config = dict(
    model='rotation predictor',
    crop_scale_min=0.5,
    parallel_block=False,
    depths=[3, 3, 3, 3],
)
Rows from block 8 of a small rotation predictor, named by matrix and row number. Rows with one number belong to one neuron. Each number is 128 + 24 x the weight over its row's rms, rounded and kept within 0 to 255. All counts start at 0. Numbers have three digits each.
After each neuron's rows are labels from the 100 images, of 14848, where the neuron reaches its highest value: "strongest on" is what is common among them. Only what is clearly more common there than usual is listed. The data: photos of plants, animals and fungi (iNaturalist).
# fc1: MLP up (model.blocks.8.mlp.fc1.weight, 768x256), inputs 0-85
# fc2: MLP down (model.blocks.8.mlp.fc2.weight, 256x768, transposed), outputs 0-85

fc1.92:138140133115095145125132144124085099111144172130120087139104129137167131108145168144146087108144170082100134105068115155155137089126119095147137138130140117117105150149155122103138126110139121114108106093171149111179106151116127119104154139121142129186118120
fc2.92:123134146112070156107168100145166128157119119144165130188126130103124127116147108115152157131128139126114150145142148107131143125127134118081126130105093153141163125110121122174121160120080147133116085128124108139121147130135120134141126127133170141147129134
strongest on: order Passeriformes

fc1.637:135129133169121122129139150183151140151115121096133147146096105105111115075167138145140095147121145129129130135116119157135127138152135108118140126132124095130111143142110104160157113162125121143091130118147054110093152122185161138115136136118096137135101171
fc2.637:108139120134136121162157156069141145100129140150182133124139151165107129156130088125141157156114093143141093115157113111137118090100181119111126115076104152148114166115071155085130135119134128135138122103099116083138125124096120133147142112172085157087198146
strongest on: phylum Chordata

fc1.495:119098146172136095121155129111103124161130128159135104104130101124092154133127132093113106091145112138141106134086096098122155133122160129146075111128118128084110101131118103141104128134147139129108128120173190104112143140084107144080107138114134145068127148
fc2.495:076129096170126136130175137120158107168128134132105104087166065152150111102115150131095106135155114107151123140147124106111144123138157150101152140169123114116095154139131123104123179109087096146111102108119117126168126133064110113127149086134158134096147090
strongest on: phylum Arthropoda; class Insecta; order Lepidoptera

fc1.727:172095123136139107154098113095109109177166105146042096118116080083137132132114137095148108137159132114104142085136123127116108124113173106174114106129104140113113131118130143119138166123133112126130104123148139148133130070154113140136132143133151132117104083
fc2.727:127100091113153097110072144136130134133165117131100165167131141092145178122126157088133156145125147123112117107103157136169100136125157157102121095145118105149102107122139149115173149139060113173116170119130097128108112116148145113111122113190148154106104158
strongest on: class Mammalia; order Carnivora

fc1.501:090130114145097120124158117117146142118100127081132114132094105121123149158123139098108158116138141165109120121160113115129137133139126191138128160090137152119155124117147158152145157108141142159103117133123143139121156140109100159138164107104163121078111142
fc2.501:103114164111138173135105131197100140143126133119128142169111117129119168110114137137143160129101109134117123126173107130118161124107104125124141166177098150109098130163096077094131128152148163077144129144126093126135117134080075144145107134117135161088124101
strongest on: class Aves; order Charadriiformes

fc1.147:116111129129172112115146133130129146128113117037113107128107133089092097130116126095155084137162118118099137149069133114123133124121091112108105116117142117085121104139176098108098096141122074139105108115135150080139114097130152108172133120136107125136138153
fc2.147:095134124117094130121107117121145162194107107086090112141137108139119101084128131151099145140160107122128114130140139109127099153108146128106139190123144176122107120135080096095123107129117099089144116136125092139096092110129152124102161113129098140106145112
strongest on: phylum Tracheophyta; kingdom Plantae

fc1.380:147145143120079147118085146146093111127107115143127129099097093094125118142113145133150142164120109139122117128124143105124136121139143146119118080112064128106138117109135116144169110134137142164117107172136149086131140135073109106127107100085141130131137129
fc2.380:147148100096121116122125140183128127107163100114139118111107132148137166173082151132112164136112133116121135169117122137120088134119112129160106133178133107178101160104127141099123125132180164129133132090130129148119122139122099159155148145092133115154149159
strongest on: phylum Tracheophyta; kingdom Plantae; class Magnoliopsida

fc1.426:148114175145125091155137134136099128107176129059174132081147123108136122142087150128136140141168099143128133129165131136098125129158164129135145141147100141090118124125122111125136122156152149156113126137109102131135120153124102105125161130073107126132104107
fc2.426:115138133145132164098095118117139151120099153108098110127148130145114114137126152149112124091119113127135138164112148130109125098107118095094116071167157117173110122138151131138092153106152150106113115131138158121111164165154119139160154131139147144125165149
strongest on: order Lepidoptera

fc1.694:127093161157158116107133113168144092122144153083064148119123114111106146124128073151135137157083127149105111158119145122082107137097158132158132124108119128147060095132151127151096094103133097120106143151107144129123115132125142102130146121110140120151138136
fc2.694:086095121144139125163129121123134162098053102168150124120124107142123140090162153157123144104104110129116134130139091128148128075132116136139120178109155193090157137133126109151114120113167119114140108128105102122130111165194173126107131164136104143125120123
strongest on: order Lepidoptera

fc1.656:088135139136098124120121118144137097122135122161100116127142147084106116096111123166125094138136155093138121154161198138150147189077102119169118093139108157103072150146077170092108104110150130139133153073104120088102150140136134136102149115183110124119114122
fc2.656:149123107083161114168114102141097096182159129163171121157123124082141135183142135125137146151146085099114140112153138136147170064129168133159160130052122130107137125141113140078116108153138106140151124109146133142150129178145095086144129144125100108112147164
strongest on: phylum Chordata; class Aves; order Accipitriformes; family: Accipitridae

fc1.132:151153161113116125131159141137128121118110196152145169103163162144133152116137102143188130126144129118105119122146140129153111138120131124080177130137127085117117143104136134105106102158074124115139130102205134115169122143164112100179139141103155134133120137
fc2.132:148117105136139093133124101134149148104142122109095130145135122163146093146139141127115143201140147128076112121120171084108109112131111162177122122150132180115161120126158137096150136093153105121150129106095124140164142130139111153128161173133131102150115128
strongest on: class Aves

fc1.373:142113132128148134124113122123085119160139082140127105134124093114121119129084134131146133140117146157123122125117134135184159124116131102134092149142128157073089146119108120087160120153127086132126083142141132178119159103156125127125121154122126140101120142
fc2.373:164111112117158095141080109097128136136172124092093117115121128118141164175084164119147148132137149151084148105133160158124099127151134155125115101105116114136113148091138116105137139147099127172115157118174113156163122108131105118119077134176143093115107152
strongest on: class Mammalia

fc1.62:121126151116116148168165131133104091130103123168114118141116123123160178139104159146156138091133118111102163152048099118140088111178125133131138144103116127082086131162106158174153091097141158166172111092149151143103117083167141123129124128156159137164119108
fc2.62:128130178155162121142138096138131128119164088099113138124157074097160088084137109138141129143080126146132106188103128136154172136155142101147151122093098159119131143139114133126155112102072118109074141091166138123127132088127119097148144107161138040117124113
strongest on: class Mammalia

fc1.67:117154128120153140130077141159131097113102109161111105124101099129101091142139142116178137118142113105174112122131135119091121097131136124109153168126094067084096123110117132099122142090146159138082139086114195089075111115091158111117115095158146135116110142
fc2.67:157166116140138133141104127157066117171119181131126132091113134103134134128139110156086158122151158073107119084115128119104166109171136157127191084064167126115124176119132141119131109118141154142127127105142137135128152156136121124136172134116103135116078110
strongest on: order Accipitriformes

fc1.267:125085118124147133149141122131108163104126156109145125136143136144114117145081119119131151160164156132130086092150128160132148147136152139139118087119102116181161168122101158140157132127131157160101132135130113140139148163128116173118122160075136111143117139
fc2.267:106146129105090148162113130101145145148162124128148088107110113147141098127146125127106135114131147126123173133119137127140114161141111128126141140188142140142125142163093135095139114128103104172164120153135141115119118073113171153150146127122158151099138150
strongest on: order Anseriformes; family: Anatidae

fc1.4:139127096109106110077115111138122148148106125126090106122132134118121138189114098146143107125118121168105137108100105125125135128123135137088073128025103129146149107127158104132114134152134121162139165128108143154128100161129080126147160083096170121106133148
fc2.4:147132154137114125141127130150121121116157111134163172140104142137125133056128130088119193158153160112144118110156115122108146133163125116146143156189166126116103124084127146112131119125122162129150151090121139086138165126150151176088078142137099137116177125
strongest on: kingdom Plantae; phylum Tracheophyta; class Magnoliopsida

fc1.119:155144083092111154110120137120121126089121142092099127124106172105126155139124141082139106092133162154164141110143137136171083146101099157091150161142137156106089147150132111138127129138108144137140113173160105094133128114124051133139135136098101121162079182
fc2.119:149092117093205135126139138151168115178124103178156092127115134135136126105124085141101134161129154147153131174110139137113150134116126144123178088153098133125142126106126135092117148097140130086143158131155093109171147169092157092156143136102120086134094140
strongest on: order Charadriiformes

fc1.552:144157116124094094132105194073180121132137118129138120109135102177128159104118137147135118123153124145077145146130096158162119115130146087105129158106110141142143111132093145143110096123118115123117156164093146110103149126128153156148147124121084137092100128
fc2.552:095080157130151118131172134142140120112155112123122088113099161138102137130120111152141152121117147154124149116097125124167096148113101077106130100109109140144099129085145135206132168137144151123138125121152151132158095129186173144112118115151142160149131122
strongest on: kingdom Plantae; phylum Tracheophyta; class Magnoliopsida

fc1.286:107105137136141192108134124066145153135162108070138114118103120086094081117132155137141141113158091166124146152135095104086140096138130116114159120141127149158144094106128147160107136127106114073115121139117122141105133147131115158155092098135105125134110144
fc2.286:157165132114104131134089106138112121102166128131117148118104133141125140095123167153124158149081141107133107135113145138118130112138068148130135151083117098149119127133116106147137126138133104088142140101130132111100110151082118144086115131094137152140128117
strongest on: order Anseriformes; family: Anatidae

fc1.381:124104093135172063170159108141109078131117080175128149143133141127143144129101130149124134095118126094110131121111158153121166148116124140177183123122143103123088127145112141139133109109112133092118143092134136114125146155054150099142148092113151151124105135
fc2.381:141106105140147130132108132149125118129133121120130118175128154093131132110087119141113117151122127144122152124174082116133145171094132166157087094120165126113098145134120166090127170134106148146144104101140093130161167155139090125124140143116103151129114134
strongest on: phylum Chordata; class Aves; order Accipitriformes; family: Accipitridae

fc1.425:153082118112134153116096140130092092146153107124113106121104113155120127118126154103111130104123142152149136138144084134115119129073150107128159090136150138157147126137142130074152111096181155165083135117119145113156106116126156183132141130120113092117171160
fc2.425:152143095136098115142145141135134150147121117105082119110166142107101110120151134113154141137141063144152097142119120136101137112119146146119135112173179176137120140129155090090131098141115113084117141171112129150144137121129069085138082150103120143101090093
strongest on: order Lepidoptera

fc1.574:086115099087100139094086123151082125138127108145163128166149161072133090126080095153125145164121113158091170139094108127137169136121163126128099135139114133124109166120133128082132136107106105145111109082107146137114150115131109103157159158090142157106068152
fc2.574:190123141128100125153098103115131138132092098082118133164156111130133122146125127124162129156170113130142137129163126143145156108104104127139089117156139168128164133120141107124127160144131127140123151097146116124167085090144080123100135118108130119093150111
strongest on: kingdom Plantae; phylum Tracheophyta; class Magnoliopsida

fc1.174:157099122117134115102137181132107070103120138114141133101111114148152108106094088113134127113155132133101111124089087174061178169147104079139134158141099132163122112092161118177123115142085120156083091163122152122140143176108142127121148090145137135158145112
fc2.174:173158167108100122127094130135119178067123138108146104087152133143148097158143147089117150132088071109131130177134142092142097118111115116127130119113123146153135114126150090138132113105110090079111108127117151113138163104160153091107140146098079120110152127
strongest on: order Lepidoptera

fc1.143:153151128143162098144163110151094125143056120144158127138149094115121134118127104144122124153136115117147116121109143090083133198120173134128115109180132107128100141105142107122135105146129132167137093141129124121096110167080091120158127147132153121115071111
fc2.143:153101142123126093106101135123154136151106129103112145125179132168120112129147152111132138140167126105127165117085127133120122132139091140126118084123106175122128152109108158142144137108148123113166154103147164141145138117101144078162108139118151153095108138
strongest on: class Mammalia

fc1.738:117114174161165121116094154108133133162117109117147103155132143112176120124096136153115128140060115138146130160192118111099090130114144112072116109102145167106184131129093151093157135123143140124155114111099117118125090138113071151142190150146131140072118127
fc2.738:114103090144080115105114089078134114120112158152135115082087097183132118124114124128124142134139166144140101141133170127118106098140133145129122155110116141125136142158122092135162165128123132168121108117093101117065144071158152124101124125122099125115118126
strongest on: kingdom Plantae; phylum Tracheophyta; class Magnoliopsida

fc1.244:158144153164140122130123155107170159144095108145142116139166142136123142174094182074134178112135139114104133139108152134137116150099107135098110186135117175178151147147122161125147092141131119140134129138123181145142091140117158129120137117117137144124127108
fc2.244:100080137116165117107131158149166141133127070141140121108120103089095094127121148101146116123108116135130099125162114132142114086106130120099124172143107150124152124108155133133102117091141115135151131123155126152099148148118108139126122114172159093143075166
strongest on: phylum Chordata; class Aves; order Passeriformes

fc1.316:104108130156115106117093151140176155109121091136121169173089147131103143130126133093118128128109130151132115147147148089126130106154156100097143121133109116145104117159162119137129097135105156142134117100101133092129131133133124135158119141098113146087163130
fc2.316:112165099123159118127141134103127152155116143136084111125118126118130128109162165110149133099127137138114113150127129122138067139106086146092150156211106119137140112111091106106133104153125131135137163137136118116126134137146198154146181133163132151100148134
strongest on: order: Lepidoptera; phylum Tracheophyta; kingdom Plantae; class Magnoliopsida

fc1.376:134128156148116122119100130092108115140111139146114138084085106130127126172123173120124146127124142135137141134124099126116106176145108133091129111131116130130169140133145128195147162122127155106137169126080097107126137111119156177098098122107091146155125135
fc2.376:163130175130088121148109144109126089129122145125129142137115129130119108148083102127119120174140139118119106095175158114150134145166124190131132135109117099136107137122121155175123126185113178113103150097136133119174102146107137127109155133121099132109145129
strongest on: order Charadriiformes

fc1.609:156106126113167065087153135107109160134106114085169121109150145133152154100141111129150143167138131099136108157130112118168146125116096090081139089155078164118130123150110133098162130110127140117112150120139163110167096101144144107113126143151158146105141124
fc2.609:118112103124088122132075112114140101131115117124130104124119124106132123156101114113092125062136080130140093128129122100146104158078166139122119157117148144114145113131172132158130134102127133133122104151133060120036144160111139144155117128044110122108158109
strongest on: phylum Tracheophyta; kingdom Plantae

fc1.541:106144093128123141130145125132113158127154121147133156091119106095151146149135150126111140144129098112081140143101163144094108161108123154127158129103157088080129100129123177087122132098162117114098151153190115112174136134099131156151177152188115080141100150
fc2.541:174103111146099118116120134115128097137116138123121102135102102119108140132152089100110170122143142110130139105125149125124139113111147200164132138091183160141166141137148116163146146154118119144138116145120123089125134087156150087130105153113100132116118093
strongest on: order Passeriformes

fc1.302:124135126116123124156123124142130148128115144216170097116114121127155119139075131137117142106145162127134176127124120119123097109145118124131112152105106121147099160103101144137124152128139099180118111089124136102132139128129095144113151154105091128140128121
fc2.302:129138126131113136113146139098139095157113122148146094117144137087118104077105136157105133140145133138113080152144135121137117105139122145139145120024091117153082167077043141113137120131089115159139107072160133119092136138094100107104137133144115128155073129
strongest on: phylum Chordata; class Aves; order Accipitriformes

fc1.99:121116134115083148069178153125108133120149086149118129134113138095111099102129180143132130135119138156130115171117155157145111149159170144153123136153149086164119126119078152158149158134117143154124105108090126115142129164138155142140108121129119138164131136
fc2.99:138131111148149146109077112124119130109126139114067126094142146148131129099113159103117115078122147123088121141101129126150125170152147115113170118139098147157195125132137081105146099107145112129109110117183129132132123107118081139132107113106125141091204145
strongest on: phylum Arthropoda; class Insecta

fc1.766:115168175158167115148122152120115118092134167122023120145106118133136165147137149150097134136115143096161097107104129136118107139090163116167131112108105091127171097110160160117147127120161126157106100140158140182118147139101144158118126124138113121133097139
fc2.766:179069093111131108135132148154172122099093152164109156162131142068123164137122132089132162115120130132119107114113146143137151131110140128113110111145098135177116106128134128123138146145114132152131179162136124120127152176126147139145114112154175137121129163
strongest on: class Mammalia

fc1.545:126127116143146111155087168110167070155106105152090111159151142105138134167163122133154102104106151138117143111097089109154129164171136147175132137119079169107137141137132128127079127072161133164110119134136143121127103097173113117123105099155171133171118154
fc2.545:080112140101193103096161104118139123125091119167136102136092138140096128162122116103123147127120139141134140118114108157117148132083134158114167101101177113124105155067103139111108096168138080079109154135102126146110143101142164094151114110167161094113097126
strongest on: order Anseriformes; family: Anatidae

fc1.377:133173101111082088122142097129137077125136125135138100103126153142115134097119124115115115155127133135158155138117164106123143108150110112147127100129088116106107148137132109110173136143129169083122151122097109120134145133107158127137156122105063125144109080
fc2.377:104084140182137100170159150121096110115108145167149138099117139137116132130140132102123159056121102127124109175120117171151093097129110161128158164106104173139105126114086093121116141104116087097107110125134159097129100114129156154126114117133138146093128125
strongest on: order Passeriformes

fc1.559:122109103152117055091153128070145133153114101135109106150097140126152113124145144143111135136171132123094168139112110116114162167128129188114080115126112122087111124122090136116128085139088138117114148140094144169160113127114113159127140157169121124119112116
fc2.559:113154117121124115088175105122135120086140164109096149128157131127122117149119156097118114135110150138121100109146130149127171110155113149121135087135092159085095141124136140170130163087149120141079147150149131161125128109157131170117156127137108102125137102
strongest on: class Insecta; phylum Arthropoda; order Lepidoptera

fc1.276:122138120123141159126162136138121098146123095131136096158149155176116104122097145112123121132137144096132154148112079142071154118133112148127104105087093135125165167122151132109183111149128083125101127133095144096104133133073120112107173118126148115119148133
fc2.276:128143126142145156132151109132108187134104139094150159091133127102121127089139158123132117098104127122117132122143107107153110088110125088124185139156116109139158139133118133110122127130141112110147101166155109152098099113156098150100111098139160097137122084
strongest on: kingdom Plantae; phylum Tracheophyta; class Magnoliopsida

fc1.723:121143108125092122098117098147182083149168137126079119117119128069097111140139101136091109139137110182156122110148096120113137131087120154134117097084128160175116160085160106097124136123129134155138109150085147141148147130104148144133146124143094111106149132
fc2.723:144128124136162105172161137122063169104120124131137137126137124165151163139117115071153125152097165123144154141122158120118140099104141111131109131251138120080119140146101139122119126100131093088102147140166122105141164120127115126133109115124150120148116103
strongest on: class Insecta; phylum Arthropoda; order: Lepidoptera; order Hymenoptera

fc1.461:109128130133122138102129141116110119114129125118107126132108181149132087128157173157144132144109080078115145106149094115217148122134153173117110150101112124133154168095137097139143141078115114127168172097129119156122113111162126151116126112176156124131108070
fc2.461:114117132136119101154105111155150140124141124121131140139133101103086097117139107113175154157128138080119145173116082109110092110116107144112173124091144124144134096159139118129132143121164127111083117104152164092126120132142140143090126144128125168150145114
strongest on: order Charadriiformes

fc1.325:112153119129172088132105118102115130114117126124125113117121136109132109103128133114095112121104146113129138115125113105129115129109165165164151148141114148151097159179126155099159118129101119137124129130117142142133096132107125133114136173183134121136112150
fc2.325:129151119097146137149130106102126126140140168150136143101124136139144130114124074123109134148106142115120143110160121141076125107140171112141143094161078125089117102125121126130135163154135093123134085138112127113175090132153177135107115145172136091185093154
strongest on: kingdom Plantae; phylum Tracheophyta; class Magnoliopsida

fc1.136:115119132159064151206188154073101098107135106113137097104145121121118154135134198172132153138133103099114148143128112126160102126099117122131074133130128174119115122135140154109153188142126075114176127121118128150107143158124112070114110087117143142147126136
fc2.136:120134162139114144125099094118128143106133144123117106130123149114136129110099154196125109121162160131150146092125105177139128148113155127153134098168163096136093129145178118155130114095126118144144095107141127096150127139086132141138132116140114149141121113
strongest on: class Mammalia; order Carnivora

fc1.290:103098137097145124091092125142168156120094118144138137183129138133144090167099138140137112084160134114116160134133122120112132159110155141133139096110100146179117100081103110138105111152123125118145145146143154107161137105115150111128135161155114117107176100
fc2.290:156151103109141164112123129133134133103129119081136170143149130133120146073157153135125149094157099142133095131141110108116107107085121154099140166157155130111127103113136076119104113130121131129120156142096173127121151120097168125104090123146160159145122125
strongest on: kingdom Plantae; phylum Tracheophyta; class Magnoliopsida

fc1.691:111088114169113117131082172108145140144079156134121104099124140129213155123108133092136122141130120128106151105121146131150163131125145142097131101138097089135100112109107124134140180157131154107139136113127130160115111133123157146093124095133151116125127181
fc2.691:117113137126102171119138132128122117084138099160132193092154115164123158121142136094117108138132152134151123142104145138176171150139147152132114142125119132139157145130087165140147112124093117116138133177143157127108113146144100086160160132093137093077150124
strongest on: order Lepidoptera

fc1.475:098100148092109135180142146082161154122164175142119127127107136137122124114118141088109129132109141113137108116104153143130165118139170113164104092119119117081145153122116062134112099127103162125104098138123149182139098094120093090133140123109136172145146124
fc2.475:098162144101143153172107141130152130149176169096120129152140152097117141123173130149114146131118135094146115135089120108149145168100131110138173117093147098130127119110153111094137124164131153157130142121139135150086109108127138182130096114147109092134148100
strongest on: class Insecta; phylum Arthropoda

fc1.189:149136103143142089142127134115122149138119124128120122095127140127133110142123123174103090154099152179089084134109130099162139137118145124145115145114135139155079112115118142140146142138118165150137079080095126150098099101091142115127167129129090113127136141
fc2.189:137091111126126133104184148116082106169164161145172123139113097118129140073126174131134119170116141126126145119107110113143133123125080157141138171128115188167134133135146166171160115113110101157119138140165122121078095147137083140176135101132153128103125133
strongest on: class Aves; order Passeriformes

fc1.636:161119127112140166137137133154156122149132126137132151124114103131100098158109147099149130130161136129117148126164123138075101153135104135166129082060101134125122149094084084108150142099109115152149130144164143140143132185106095103156132113149093116156128167
fc2.636:167099139121082137101154123103098154131141127177158081094103161118149172103132077156145142129153183109152149124151143126108181113140157099156153125171139120094093137126108168116123152143143118117108113095161128141091086114104153147117109127094144133142107127
strongest on: class Insecta; phylum Arthropoda; order Lepidoptera

fc1.761:152094153166147130160149121130121088137122135082111123108137134122126168173144085110105105162095148127140144141148141131088145113117150133155149123039135104149140139125146107110135140100092111129100120112130163129147120155113146152135126144178096115088171106
fc2.761:126201127111142121110143116117129149097125161119125139139141093140136124129118132139195154067177126117119147110114106087122125110099104092117119126249109132145121129115130124145133105138132129142122114146140098131121115102148124092141152132099159162155114126
strongest on: class Insecta; phylum Arthropoda

fc1.389:128107143155144099110123141119126138096152154109085135153113117150066113163113131153147127134144136131126104133110120123128177133119144133149154151127125119129161157107105125118180129107143141102174158154117162170079155108138152122128121124102176150110111100
fc2.389:127095129118142125135133137141139161079184138126087144180137120098105149108114095119149131113123161094111077134173162095124120101136139167151121146095110109087138089103108118086107130181131127147132160136156130129111111127142162128184116114137117107141183188
strongest on: order Anseriformes; family: Anatidae

fc1.745:113133116109155136112134154097150104130120154124123125110101130118072081107137169141130087126095126082148140124140113137134117174088092137121130128116102137070155154137125138092067098162141098152137073120160084133096135126109126122075160146149129102094104145
fc2.745:144125141106161154123199139082175107133122181147127125160137144127138129145131127128141131142100134131137119130179140090088095119116150119139154157172134106119156153136094109106106085153138113157126117144098123141166158100143139117141162130145103113083098125
strongest on: order Lepidoptera

fc1.701:120059123118141115158123125118111154138141098143182177120113129109108114129098155129113127100146096104082083183167159117135123123122123147143133113104098118138129108149121154096148108179126145130118155129154149114101145091133171104129099173103140102156129107
fc2.701:120124136145191171097150135115124146138075133145130115116121139137134154136106106144086129167108136130096103102124142104087128109127129137139135093134124111152105128157097115118147146151123136126140130163083172126120147153103107118106120151183140186122089124
strongest on: kingdom Plantae; phylum Tracheophyta; class Magnoliopsida

fc1.247:124117149111155136131124134099082171146108120079183144151136157158165086106153140171133126126108116117171148130133139119118133094160133153129082121140105090117160113136171120137083113123130189142124124105119155072149107145107137123150149107109097116147106139
fc2.247:159125134097131132114091139144169139104130080117136114125125131125125169086160111149114115144124107126145126152119143115131075135119147132146115119045165145112108127153154110153086131125150104112105130115123106119102128161106107100131134128117141141171114118
strongest on: order Charadriiformes

fc1.406:149095156136129107102049109168144081118163098143088119122093141090125113168119155111097144125153153115102147099116106152130134120129175142107100107108152130122141156102111116112105076105137155139141159153149106137096164153093108177141112075090140136125164122
fc2.406:097122125122119142111111118113114138142102113137152112086136148136126125154096161149150143140131150107190149139135143104120170090133126112122101132255119123120126135177149124143128149166145117104109151151133169131155104085166145172131140127115125134107132134
strongest on: phylum Tracheophyta; kingdom Plantae; class Magnoliopsida; order Lepidoptera

fc1.257:165142082179126139116122088106106141131120049127107116165134113108139157141113121119115138124140111121085096136109143120101113129141140089131106141143095136087114078118129152117179148124115126120142121147169117143117126153104130102169124132128141115082106098
fc2.257:100118122143143091102073124114174157170137108126046130180119109124124169108151107133107144158155136129106141115095137122164133124137176123070075121166123157137135117112165091110147144123128096152108150113116090127126148116150148141115101125188139146136143175
strongest on: class Mammalia; order Carnivora

fc1.463:113129123183163121155143136156138128146112115139108137120166119198135139145159147111131124141147144183146091114208145133103181135130110143147105103110142105133099161081130116162125153112135102147113131103122122110134157152111143147135134156157116116155163158
fc2.463:128068133130128133111130111143153122099128115111124129135116087085114158115130112105184125093164110116098138127083129106109112126131138129110125143206118139102129084140149119146153140165136105083121099129138116172120125094140114158118115119104112104124083147
strongest on: phylum Arthropoda; class Insecta; order Lepidoptera; family: Nymphalidae

fc1.128:123166152163131116126124128148090093135140092132105127155156131147131165157147115121126106152171123115092110117151146153128113132155180105138083107155098148129099173138139155124092121119118101141117172152162092147117174129116129108138132149083094120136114112
fc2.128:145109080111148114128135126115127145110121143126144159156151137095124141092121122155128149153134118128127157098126127097143131124120137092134124091133124153116110112150144087181141157119155105150118105097122079134114157131114127138157111137136143138100101141
strongest on: class Mammalia

fc1.453:088140115126124113094136073141156155107112127099096159109087147158128137161159114104159087121147157140100139081160113138104098140132143143104124092062132131138116170111160108149140135099109098165115144115155125131141107099116078114139142073162138101100149127
fc2.453:136101151126126147116127139137132127120117099128160089155159112112115150107109105158086197146107134103129129147098141092114152110124073156134174143176127140130151134138131116130114168164140127096120127079100143123151091105161177145099153123149115161140128116
strongest on: order Anseriformes; family: Anatidae

fc1.615:123141141153116118142100116112125103126130145107070102158141076123141132129101127135156129128128110152115137125126138140122102096119139141113104125038138156138129134109183141133072159162115109158116072131113116137056125147096108135159141101084113128125196100
fc2.615:103121140139137096126115132152127161136126107096136124140113143136143127141152133127095120115123126117116113122129077120129147104138127098143112133255118093099129103126119125136169121087140172122092167132131125097208119130204130111125138112151134142134124108
strongest on: phylum Arthropoda; class Insecta; order Lepidoptera

fc1.484:144139140107158116097167107154119149121160141104094170154144109105131109117119102111148145129120148165088126122118124138162088091153128129101107125067118124121126089091083125145125078143144122143099125112145162149146113145122151121145115122132099123117153119
fc2.484:129141138155086140122101130129110143133132113141140090105094149127126125149153164142112125091116138126120110162141098152127136138138116132178118122225094136126123117134162133105117161133133113118119108108107117143113105103101142131090126131159137087168133135
strongest on: order Lepidoptera